From a checkpoint of a small self-supervised image encoder.
Model: 16.5M parameters, 32-pixel images, arch vit, norm layernorm, patch size [4, 4], layers 14.
Training: muon at rate 0.01, 12900 steps, batches of 64.
Data: 101725 training examples, 8.1 epochs.
Rows from block 11 of a small self-supervised image encoder, named by matrix and row number. Rows with one number belong to one neuron. Each number is 500 + 50 x the weight over its row's rms, rounded and kept within 0 to 999. All counts start at 0. Numbers have three digits each. After the name is the row's rms in percent of the matrix's.
After each neuron's rows are labels from the 100 images, of 14976, where the neuron reaches its highest value: "colour at peak" is the nearest of a few named colours to the mean colour under the peak; "responds to" is what is common among them. Only what is clearly more common there than usual is listed. The data: photos with spoken descriptions (Open Images, Localized Narratives). In brackets: how many of the 100, against the usual share in percent.
# fc1: MLP up (model.blocks.11.mlp.fc1.weight, 1536x256), inputs 128-255
# fc2: MLP down (model.blocks.11.mlp.fc2.weight, 256x1536, transposed), outputs 128-255

fc1.162 181:460532505474535486529598489488442442567434469596535503480432530616515501464460509561466438570508436579484535558515569431521523405432464509531482471524446395464423539479494446509615492515474480488531504467498595537430495497527567433523600458477508450537458485495514561461517493562560561515402489478528522412467459533526395471448543409452476478528399591461511517586507542515495484477582
fc2.162 129:540428523465524512478440526513574517496580502420433525537576470351492537465570462440558489455479520435519434446457428560489505558569511491491521561429579626538565426515471508540454531437522529550480508545489435407568431479458463579479434533491460546503516512496518439534475467458428447526601537544500433603508555471520558542533483556588563507442610397570507505444454527496500514536453
colour at peak: white (67 vs 6.3)
responds to: text has "white" (33 vs 11.6); text has "color" (32 vs 13.2)

fc1.89 183:475523511475511542398559587564473540497503462529460524421510486511504526523510492560538488480350528412565515473524449454516423494526535584515417487465587559552474477419581467577533459423485495579550450531389589402392476509520523505487601562436452578507467501358538461420517507520522465503548482504517427512489503470588490503431525461414526468449555457429452566455514514538553584432470
fc2.89 132:534429534504471509488551423461529483536534552463523478521489500463460463438524441438451422513589527585446478519565557538543539488485482488510589545519461463461455506507427456431500554528531471413486512519610418526529531451499461485486404393561530420390435493573547540608475490474479517486496536542532540523528458512394557599573457528547472461491521596526466549604478516505460398552542
colour at peak: grey (64 vs 34.9)
responds to: text has "sitting" (33 vs 15); text has "table" (32 vs 12.7)

fc1.630 180:476517455546466523492488531541486597552554490512475509487449565538554532536555531555608507382490532517526424498492519561507506626547507469512546532481535464485465452461526483505505573420578545446592412525568551377471493480495560469508445511410505486580432471485484518518577398527456486447561487422446521464511528594509547550569511471445387549480554465403469516448483595596598443475484
fc2.630 127:566432574418537441452504530467513375488458471416487483464521496475471484452501462485335501588490501503519556470469463495509479439488381558487467511469490519491438495502499469503451418507453458522457589551503448598490525518546414502500571517540453461414489549515540524482484541458582514542508529549486399595479476383504438447431548583569545468446525548556517523550477440392470526534471
colour at peak: grey (66 vs 34.9)
responds to: text has "wall" (45 vs 19.6); text has "table" (37 vs 12.7); text has "sitting" (37 vs 15)

fc1.330 043:421499483569512564558496515494558520435446460404438481491483479509498420444556447566503498594504447499461527404524521517431571494428547519605577523477465543500556440546445498510608428535498567492485520470538507552490508510576490539430477470614506505473468479502469513552465543434471548560502484513464511504474416603506409486509546486516537471415412521486522503388570439444467508618523
fc2.330 086:456512590464424575573498481464589480454573491575505457450424528422507497450454526570576471555532558575526559539508542490422503528492558487553430549567470500434539515532565545451507495482531490449436513461451544507536419578518474530502466420577558519437463561526511537463459484446589472442528409423421492516429453448456440501560556478454460403500468575568524436430545576516524486577514
colour at peak: black (59 vs 13.8)
responds to: text has "sky" (70 vs 24.9); text has "grass" (26 vs 10.1)

fc1.274 173:427520485469511433461438535493484495462403486484529520396431568574487544546411494512467577481407507445459496530519537524408439458385548544517523543518557525476403477510463491441538555582437594537470372575512500479438483524478480493488520523559481503469521578552510456548580498501491434512513574453520504511549444520491562451500409581552521515452472530551472467500581484541458450561321
fc2.274 123:579471494509523559470560448506548489508578525453498457544532420436528486503557455504490397515551484549587517462460456490558548566563474459547510466493423507543567523435550494563456408443510470460562576465491454429542525430475563470494511455432540527485458457450501562475411531503516565438515466535459476547464544525486423517464578404510428481548541476439501582520395538554576521433667
colour at peak: brown (67 vs 31.5)
responds to: text has "sky" (75 vs 24.9); text has "trees" (74 vs 27.7); text has "grass" (42 vs 10.1); text has "plants" (32 vs 9.7)

fc1.558 182:495519512424506463519528576517472546533505490427481594479493487490480505532454605524456403473478423515481389537541462589530464587529562512539619479512614604473443470545470370436493511456477481497518448480491512405473471499522480445555471512535544523440572521530574557494474575540480476442499493497560580495475462524488545520563437517542485570505497523509412464604564542556553415537479
fc2.558 126:447513550540531485509493433512552416424472516525540483467503540590514493515594458515490565548531625488545635470476561437517561482503425523450391489448418385506495525440535619543536450596488467514543512535545462513468541481528555466402534471446423477575446462464438495499533448447469516529535552467406408538492537455560407467456568494468499412471552474489525573443438458445460548452536
colour at peak: grey (66 vs 34.9)
responds to: text has "road" (28 vs 8.1)

fc1.111 194:487469552511541382396431550455568513557504506490420630429428454476499553551503509550533483448554509580550590616559489616527532535461535437515533461471563499547491493491450505458578487468505442507528437576476553466470458468525560503528460545434422453511478519463460481423476429395448547484579485468493478427502495517443521522408509526589548461513612505486393501445476500456443518520509
fc2.111 139:536511495420517588485559459552463493493520458509525441559580556504534436432535524528426504542449476429472423383452460434486441455544431519527447541525533510427390471469571468526452476452477549447493521414490390492516484511475497498439501459552561571490453486529640554554459553576566415524537502572497499591540451477535452488607502497399408498444445560471558604580489441451571443494426
colour at peak: grey (73 vs 34.9)
responds to: text has "sitting" (33 vs 15)

fc1.549 192:537528469498491593454412530487539535542510502464570509422544544553417496539640512563532490535519521500467459505510581560405469492501470451474464517575518477482349561447574505535508541451499484514532473543509463443521508491477503577454434502390375550534465487513578537456478515503487554564547471482484503622440527460531401436498525509402431441506557557503500506477555578587399461568501
fc2.549 135:429458496522522393460576472505464462442526475519396520510370494497623530487376537540459541454498522520498578502480415493658551504502543515492550507439488490536594440516450450490463421514487533447565493531532482531451472463551503438601593515577554462429438456414425501553481449531525453447547523531492437417562478492507591496551567504638560483480462427555421512593487455484581567417457
colour at peak: grey (60 vs 34.9)
responds to: text has "table" (30 vs 12.7)

fc1.39 184:431477496568544565408430425520503563524478423503453513468437483498461565464533551540531447508557422486446476420509478489518577458521488443576395554441454437433503507469513549537559471413542477451456554461472599446444455565551525468478575532387501577569451508483549365586526463484475508550614510595463460456599489571506481520497508487438571539501505584504459549496463551497531462497601
fc2.39 133:579480500448515416578553560449550449449600575438450554501590490528508432482515481479448542547421571465530526537436518527534455585513480528501570446555564561570429476540499390443406482543526531513558477518536439534592546420457500515589417435594519425473499469453489595427513486531533494483444483470480500575434497415439508477503456530565429467469501439484541528523511538575496496493332
colour at peak: grey (64 vs 34.9)
responds to: text has "man" (29 vs 12)

fc1.433 211:511515527411456453457442599455520471578507450526540479390524423523577657474573523565464505529442617464555517511493503509552439517591501496481516509594534459519428494571527396494564433396456510448637418599447524472402500439484550412490482558499486488539515451429555524489526472506538487517476564433500459525505511402486513436440586439418520512464460522507502523556513518572563533480509
fc2.433 159:528502479582520541503571452532516529419497514500500518585459580534488385528528570508497452455537450532444500495513468583475457561448465468533538425412508539460459528426479547560409544486552506535512561489552452448509502527495519539524562458470452509387420587518500486542436477485533478454602507550513468546461510547500460581528469550618508502438576510500472521525402452410442381479438
colour at peak: grey (60 vs 34.9)
responds to: text has "sitting" (38 vs 15); text has "table" (36 vs 12.7)

fc1.157 224:564463565538481484438395600422611494508560562545472572480458545626596505526557508491495497552555539507540474487546548489583495478562478479537557477525537607443435395508516467493471480359519487519550538544514519362569471482509568475513453537543430493509541552527502497531487512475529511441583614462517472568532552442481438430493539502420569478469551545468484549489546479615505482458469
fc2.157 168:415526457438561493453650480595509430506545447396533514460548485465456465465476602609445514445471504493516573557485473564441468506535460490463574557478540403534441543438500443500543480552542523421500441564514428592400574510487450514471605517419502480484409484462536565496495489503491478538479466509502545485453512521497527543474479545528435551465518459547431569621409499370518442477450
colour at peak: grey (73 vs 34.9)
responds to: text has "wall" (45 vs 19.6); text has "table" (32 vs 12.7); text has "man" (31 vs 12); text has "persons" (25 vs 9.1)

fc1.138 196:508448488542532491542465462555485498584475561588487531434547459482498525525447556548455440539437421412440506518527449553614481593449564539471430632424568576519415399538522493498493445539437515610481525510549596424459494425535515487510406506461484452546436494505544592540413442480518470492514537519533530466539492524532463448478536549543495392471578472540470524424456484478490425402526
fc2.138 135:506502554409467516432543581413546537421524422445532517558484584546495433493572514394461544360522599543583494534446569498438447417594479458564591364634479444484516579413465505529516536469474478401470523520474472606559440555535506463463534502507544508481549472441497444483474572485513493527534499546465493561484500459462504547491465482489515579467383544446478483532532490538506537574427
colour at peak: black (35 vs 13.8)
responds to: text has "wearing" (31 vs 12.3)

fc1.363 175:453506406470481527528445538470501445573462428450543437569345524522527470496586499532507469569506451466603522511473511478547555519489518544598572458553423478492453490493501469529390439465497579466565461552442456563420515449585512467488508457470385454426488400429534445386535580496509454480495499484532522486543507518423515519570419465556472446490570430522541480575529578422511539542477
fc2.363 128:567485544541495452507518453520431540482537557520474539440645442478510551521415480476505542459491540512381492474493487527464436541511479446457425595456559510473514528487509493476563555479545453495456527447600547415596460574397514487510536524488570509585506568560468583616459406544509527529557498560459465521528522548601495481471572563433523586473469590469435500455458378563503473479508
colour at peak: black (73 vs 13.8)
responds to: text has "color" (31 vs 13.2); text has "black" (25 vs 9.5)

fc1.644 199:435525549498567541521483598488480550553572498436514563493404581511526499466486550634539536508482501433517540453436610543552529542396466521513556397579536589464441443541571400530430461520573497493564519536400448480392483497473594440506491528479439463461387491493477494496524512520521448404559476488537427556504503429563457535548552501510537474421504613517478451572498518536424492482476
fc2.644 140:566484459495521405432538441475556437411456478527505461436532404544552489584590538395447508434499489578439486560528387521512416565548519462482545628467471435503462502395451485457568515472491491470565447529613524440508539472549420464469556467507548509461532514481567528531470428452509534570540529496422554452484502556435490472443489495534456512506521405459475613526436490518588472478433
colour at peak: brown (65 vs 31.5)
responds to: text has "sitting" (35 vs 15); text has "table" (30 vs 12.7)

fc1.262 059:497493516499479450431581533445520520496527527564534443486472511445549488614548559466466573503527478476456434475506570623457459559520445473445454515410411434512526497451446573509393552493542476510498506453578546601489511443511529448407532610503572429440504452601425559508542556510460553555531490513544498470492519518479468375531457530496472536593429542485496658641488489524475420514543
fc2.262 087:503552551510452433536439424513505549417515466471438494565545472550419537475506499440555423500446540470553539471536437437502527498458531474568604438533584553428451498491572485568541556531431545421458526543425546469594555522476539516522520461495396566408437468458552373539481448408530473577513461495435570533572517505540492562539482498553565437393623471602454435419431462479487561444504
colour at peak: white (34 vs 6.3)
responds to: text has "color" (37 vs 13.2); text has "white" (32 vs 11.6)