From a checkpoint of a small self-supervised image encoder: muon at rate 0.01, trained on photos with spoken descriptions (Open Images, Localized Narratives).
Rows from block 9 of a small self-supervised image encoder, named by matrix and row number. Rows with one number belong to one neuron. Each number is 128 + 24 x the weight over its row's rms, rounded and kept within 0 to 255. All counts start at 0. Numbers have three digits each.
After each neuron's rows are labels from the 100 images, of 14976, where the neuron reaches its highest value: "top examples" is what is common among them. Only what is clearly more common there than usual is listed. The data: photos with spoken descriptions (Open Images, Localized Narratives). In brackets: how many of the 100, against the usual share in percent.
# fc1: MLP up (model.blocks.9.mlp.fc1.weight, 1536x256), inputs 0-127
# fc2: MLP down (model.blocks.9.mlp.fc2.weight, 256x1536, transposed), outputs 0-127

fc1.501:147087132169134147117116113084118115144100127134125160161118179114092138177153143141134130071080120160163133135133093140118129145119116150119086133102102109104143158150123153113145153121163118121159118107132162110138102128177142121148168114149080186161076143122096089108171109090144102139124122143103090111071159122135121166114141132110138166152135116102134101132116112123157108161063
fc2.501:158141138151168099110153105097167169140105116136094085158148158170107160145139099129108138131103129103092162128132132103109098139165102155093104125099109150098153089147139099110091156169165153153115098095134105161154098093087169115112164105111126130112135125122093136163108137137095094149149118134140103131163134111107129149132121174138110094170119104099111122130151122116115165169111
top examples: text has "dark" (43 vs 2.3)

fc1.730:095128143127108143149131130111117156112135136116098096105107138148117137140145116148161066094090091148128093191113154124160118142129136155127141174111128121135180108115115175109119102079115137151115160112141140133132136105122171150145124155177159113151113128121107122121112108112124083136147149077139146173098130129169102146154111130121128111112135116111123135109145138146157106086107
fc2.730:146158129154111150097122124168158131171101180167127136105116122120119117162108107086084159164134125131093092104151157149120108137098144087150168166165123131154119152169160151151141099162091136170146116125143160133128159111117090126106154137122103124083124112114144120137145169122140126122144129142124127097104126148121149118130132104143116109170114135172170125135123136086096124152119
top examples: text has "color" (32 vs 13.2); text has "white" (29 vs 11.6)

fc1.331:100144135146127115115109164126126125112154159124144103093133120106147120140175116150138126145098168152131147127088096172170087122102114099074114144104132128173170094143129155111107115132120174042130130105166100135159141134139113122155091137119124150169088167113132092142155156145161130136160134096120166124099118109158105165132168104180089133093100120125124183142140120145103164085109
fc2.331:113120098149105110106141137166126159145143105126111141104122147173096145170153157089128135158093137132146156129151139171091111125092172163100131081119166140096137148157135126162164109158121132136145155095107151132160098152156103161142136135135097114168154154126105102147124153136136117152109121104153099090120093121150147090152162140108111126152096133097164092143145134163159103103114
top examples: text has "plants" (26 vs 9.7)

fc1.287:125128104112126106132151158134128121140173105158126157145164130110116120081099072128156099107149081098101119137167126134151117090123130089111148166099154132162162141105130141161138120135122117119083148088112129125097136123127162141130139109116162083131096123141157113139121166145120145118123066130084105119115105115121120104093118156111100122144125203117107125167096147139099153141161
fc2.287:127135093113090166115128148126106092121150129139138168090123091131088101104111127087168157146106096125093091143126152149115145149107094157119125115140112139163158134104119094132099105114123161134094150129145122115142128150123117142163105151137125132082099148103162113133153145131102164172147101096088149141114166095128110105111131098086092086118116166116108110131115130118154110139167
top examples: text has "trees" (68 vs 27.7); text has "sky" (63 vs 24.9)

fc1.135:109127111156116160113140197096126130110115155163121134127082146129141164125162135132162101099131084110156110116133140147123162148108119121105128108164100139156121152088100143112135104126081109127113126125143154144124081135123072140131134138159112132121142143140096107125119091097143126085135080137126147102111130116137144135137132151152134097103118088099149115105108112107114112127160
fc2.135:137148150113138102099138144095129132091163149171123094168127144112123163160098129129149126161093088124115128153138088170171110154088113114138116162144129140152102129098115135146109158094106115110155121111166145119119116124138091165140129112161145098125128143097145099113162094114162161094114112134136163088114107131121114140160122166151123153151137091141149133135160127128098101117170
top examples: text has "color" (34 vs 13.2); text has "white" (33 vs 11.6)

fc1.514:133125122122099109166107147107164120145132121134150141112127114113133168095130139113130112150090107111105139112121141155123119129172092139124120126137168129059139101110158131102095109155126137097128091162091137114104113102181131148148125180138062160114151120059123154118126104117150140120131135164111109117149159077156118139122127120096078122181113121089123138144133116178089140211122
fc2.514:122137144089133102153131094161141096159166146133163148126158152096146168101099149149092104097109111131116162094108159098120102150141092155111144158129129161093125145145146155100094136167107106116144097154117166146144104107138156155118099153123093143092155096097148146110170158140089143156120111114086099091130157096142094166104134092154162156171102129102117138131161155159119107145159
top examples: text has "trees" (58 vs 27.7); text has "grass" (26 vs 10.1)

fc1.24:144121154104116127110114107123128111145137111133110098161115147149126142095139097105109135114099131166143139081132163172132138146153141127143121160122135171093135146120130097134149137103176211113130154100157144123123131156136133114098117128103123159115090162143132168129121163105100146132155091104149057168142112094132145066075114112104148119080162143110122120190094125144139131147123
fc2.24:140110145140093128147138127123137108110107083129139131104114156164160165109159136117143152091125107164097124155113123169115160152165144134102162122101139127145091118132170084177122151130100142163105144154112149158159125127162109123143090162121109099083132140131129120096151114125130145150130112121088122123142135168141134121094169169158142167157156113116133105148095144117142170102088
top examples: text has "dark" (27 vs 2.3)

fc1.1:159093122096126148107175101118136126157121138144147110165097164094127143104136130110154147150151172142153150087114126077111113178131073097121152110048134080140131082134138133115149180179118142140099139162138132111124110146141149098124099139147123116137152145134140172142113092114129105143143131117077138172074119139121124100127070097129147156100131100137148175130130100113142161136132
fc2.1:113183135134116109152131141131142130094128111119065113117152122155130156129100115184148132105119121147109121138120146170142155103137126126148103156154138084116158104122105127101115107053161123120112102113093126104153150165127123168126144144172134116123117097164100109117117156134108132119114130104149098138145086121173162127155152147082112128147108115148095095137130142111118097081134
top examples: text has "ground" (27 vs 7.7)

fc1.3:119125094141131112125158142146119121125139135107119166110142137132094149143080167136088124136087116116143129152127125101114094154182122133143133108079104138118152150124147086092092086124179157134116122132130132109125135132136153133107126094101129138130135160133151146161047132142124106086098106146155146118108120177118140177104102126097151111128120113149115121119131182132112138122090
fc2.3:135138122093112124125078104108121148125123124134155079156143161112176130117160131144156151100131155142132112089158126143162130123061137122136105125158131136151134079127110171137137204139097078110130150133122126145137139110137128113139125150153101127126106099147110113121190106114148147167141115101107085137124150085118109112137145119133121156146136152107137125146100096108119150144160
top examples: text has "trees" (56 vs 27.7)

fc1.265:088128133115148141122143152119107140133116165109120101117137143120125155134152131123144132141130136144133133142168129126124156108153106125147152144142121121139128137104115169096136132129148103107141144138117096114079140152150194094131100124155097121068122179147141109147149137129162115132119138123106128097110126112130112188134137055142138110107173137128130118135119128124096137093116
fc2.265:108157098144113118111098100154118117128156126162135118138138144115134107104096178136126117149088115133108113107094128125158126150128148114108102117143117118116117098146099098152118182118104136125067144139136139115174142106128118128109156117111138103152103102154172159141066121143145146113111072111159123155092137143102121116136105158093088152146101115155127137125134113134095124147167
top examples: text has "wall" (40 vs 19.6); text has "table" (31 vs 12.7)

fc1.499:095155144135157136169112094137132128120122096099149134121114137128127104121107120092102132129108103077102086140127094118155110139101133126126121107158118124143119116117108165113108147105115179143139151134142106145122134125125140093146165140135114209168112123080130147144079117149073149139131110128137108113151095129097110154142111118128125102111112139088145153117134088084158157108118
fc2.499:098141098165139102132124136135134119102148124125092104122129162098122111153105109102103119152172139147167130179153122095123154158137126149133125122167097104100128097139096130132158093113142153135126121133143107101150132155141129144165116127130102180143091143101093120101127086155115165100091111163147099089140120089100130110147125156095087127140095147163167134114125103102130127112111
top examples: text has "sky" (72 vs 24.9)

fc1.465:119134170135104114131162127125147115128147122172154122108096134140127178121134124119145146123157151088177122122121093107100115161167092117112126128124124078081133116135156173133100132092125135127106107143093107125084105110169154140116093149174089112110166134113156125124104134117134125114128101138125140136185122134144164096158092114182117146145126091125092108140150131121118098121182
fc2.465:127108112119140138141094118132093176105100117100113112153146149117130109167120159139145136139123097152081139148150128139154138091104160134145129103144130147166127142105098119123135113156176101161159157127126120153129160148089116143128151113093177128170095135165085134116158144141119156125137144072110112139064117157103097172120109161090135118107144146148165136153107121131122180137085
top examples: text has "sky" (55 vs 24.9)

fc1.375:129153112130173133130075145079144149106150048161139117152111129089125158150111134109100144141128130161122111157154092185143129156137130144129089137122086130136158146122100121110129150132106127102110111158112119092118130102149151112148142152109165094088118135105121136137124116134166110127123134106123112166111147128135127148087112152143108152135135118141188109144147140189140114111148
fc2.375:110073156135090119128185137160106126142080194092111130105138111166151104116170109154158123126117124124142142105108161071115138146138113126129153095128133092092116125122145155129105113117165127138139129133132126145131130153127119114138133093156084118143125134140179126116117134112125149139103115135124112101096116115097092158164132114130165117123140139137098158120116132084118123150119
top examples: text has "wall" (41 vs 19.6); text has "table" (34 vs 12.7)

fc1.177:111147095099129116133118151151127156157118154130115162123145158106096121133116107135133108152118101109161095146140083166119124138179109092124168153168144110152105118147155101075139131128114107136105130136112136140175183132146142105110132113035105149114130133124116139142112106108118127120096132127131100103160149116107133147162137078140131121126169138135134103118174149106176080107137
fc2.177:116127171150137149112121090115111131082134079145121092116118104118158137138133123119146123118121159161073133096147171100147123148107171172114112109137063142107164139093111140155102168134146113128114145125152125118112113117129132111126150113213122124122112127140137133127153165166147120133170115136114144137090107111126129069108127149101129125148111107108123138160098098134056204153139
top examples: text has "wall" (41 vs 19.6)

fc1.536:145157112116121154124107099140149146151135119143159145137140144126118144137122134150178097119130107142128113169110153142139155143144137089114105140153081115148147125150134096126149198121082116140110112157115102128100101116125184118146144129076136115106128128178145123119141125122114091078089078152119111140069143136135100199128107146112111101113195134120139118163133115130137085127158
fc2.536:072057126142143094104145165124103144121076111121096112083114106119156106125124141122072159150116150132137105069144112123119120102165106175145168129125155126102120120110095174103090111148169124096127145103127123114153150111111116114109126139140097119129119153103140141169103137146185156147141120104139103122118136113114150084133147106119167147124107117140126129116110145123102164114109
top examples: text has "wall" (41 vs 19.6); text has "table" (32 vs 12.7)

fc1.712:104127129120089072135119112152129149132164102187145129110140127124119092118118144150123131149138105155114128142123133121147122109138139131102063124103185139142080132140105127139129118077106113103150112150126078126080134172124140107135146137149111132153095175153113121126128124144098138112113101175109109160109090135133095121144128154104115120132068145146148111139122138127174085120136
fc2.712:160137130134168154128162175146135150141075164126110138112152144137154147153087143144126123137150149104151123138153118135105156093145111139141169128162092173130157103097155155160132129129095154143142160142147103134136147100117113131098094143115160127097128146100111134115159159156095138163124143094162159135135166128098120146141113107112136157113134090109150113168135096159121169102094
top examples: text has "plants" (25 vs 9.7)

fc1.271:134167127127147103085126108099112108159146135121078150118120136141117131113137085164181165142102118098147109110136124135131121152114147110134136101096105172114155092095179145131152090136157110111097140127117091142121127155115116139134076109143117062124131100123124117102127117124076101135140127140117135145123134158085153099108108131149090103140150106140119140115090168128138152116156
fc2.271:108105107111151105104140171120156103089112136134159115130123135114123150133108148094099097116149103162096149176114122107125151131165122152086177106121156124142129127143108124177113148097140131164159097084118106137157114127147092139148160152163108161114143149155152127123086119115127122105101133175090172153124170141152089158135170119112136139101145159099126108133134128141119105155105
top examples: text has "dark" (28 vs 2.3); text has "black" (26 vs 9.5)

fc1.635:126088153138114099133065121165097140158118146175091138166134128161085130123140102109104097153141087124146124096149124126127154156097139145129142122101092135074145070172168127172143075118126132123118166095129132130137143173105153147133095117122133122116137145140133149088102143115133130134126151098163117158139142088143115127106161090151077092199117141147157093164115132101140143081149
fc2.635:121124079100140112128140101115152139112161123107127146164127167073137149115088146133146155096127167150092096111118164169135113083101133153103132170096111163126131156146168115137110148154114154173154121128085097146134153116092132098152135103144139098117137098137133136158117084134139139160111118144068158115144141128116113119150139120101137171078147079138093163154115128134123092153091
top examples: text has "dark" (29 vs 2.3); text has "black" (25 vs 9.5)

fc1.233:154111195108102133123144153124149115097186101118100157102157145158110140078137109119100150154095096105140134140092148135106134137129131180151109183166136154091122108114105135142095122140132137106148099111118107167162136128136148129160159108142095131105128133150127158105134147111149158103073120146137131148147159087157136067103112124110127121137132152126137132167117083116121124147110
fc2.233:150103129114095148117091137094146127098162122126165153101092099171142141117095122089151135110090107109170118101104174125102086094129141114174116122095100132142138139164119099125101125126149105151132141126183127083146107111117121162128112167166139172117142135099143135115131136086093118128135118107139140159104151151142157139099173161116161155090093134125158145117111117078123140178094
top examples: text has "dark" (26 vs 2.3)

fc1.236:170127122113113131152144143139145140105122114121111157107137131132142147080153105172133123096113139077165131140103132105116111109145152163149147129131088119129114114149111156092170165157160165135123123047086099105126128163080113150137152128128163113121139145126099185123129164154104116099174101137101085103104125145159143107112144092103106159118102129121139146182095092117132132139173
fc2.236:123158123102131158137155134135121130096157082159113107082138165099110154088115160088114119130173142110168112138101157140121109150135147164103100156130107139090085165100105119112107124121143158141119166142150144095110147154170135155154097144134118141136144129105148139123101154101107105140141168136117146133154094093102125105125150100103091112120092163087150165122163095128103118144135
top examples: text has "dark" (25 vs 2.3)

fc1.609:104128109079139172105123154130120105129141094126125081118155131101157134097136170131126096170156157153110108130154138137113133129131140145139111114132102133126121161133110138099148143134151094132135114093134098120113167085149112135115110147112163154159077142131122145163142155130163110100155111147099100123076140178163107158093120151109131098130123128076119140094124126129105131132095
fc2.609:127126109168119081134136091146120143094096144126119168116101122141110124144122118145123199132120137092132129151101144119120146142136096124136166114112136085147142090127140126122109158145102168134121123153089156146160086152108169123145136104150121106082169136127159114132081099098135139130122110071151137145138167094103145107164128122155109125149123115172123099181114128087123156131165
top examples: text has "wall" (41 vs 19.6)

fc1.314:111170115083193122138161117123075162135135166115143136089085144160086134108109157121099104151109127152118128146124134132112110125163145147098134130160097104120157111135121127094121143106144134162131115111067139125152107118132149129169152127140132123161143139134120107149116161125122152113134087128092112104083143153158121137086148105118116113156143118110165139133157173107130145116117
fc2.314:126109132181075099130107100118146105110127108161085095165151114079137127141102106149137130118135135121127124108141100111142171143129121118182112088129152125138140128105113124141130179167085129102145142160157112129078160108133133103079113117149097107096098130159166134137135100128175124115114132133160142151131128153089141155167125120119143134121154138151080098132085106124082152132166
top examples: text has "trees" (72 vs 27.7); text has "sky" (66 vs 24.9); text has "grass" (29 vs 10.1); text has "road" (25 vs 8.1)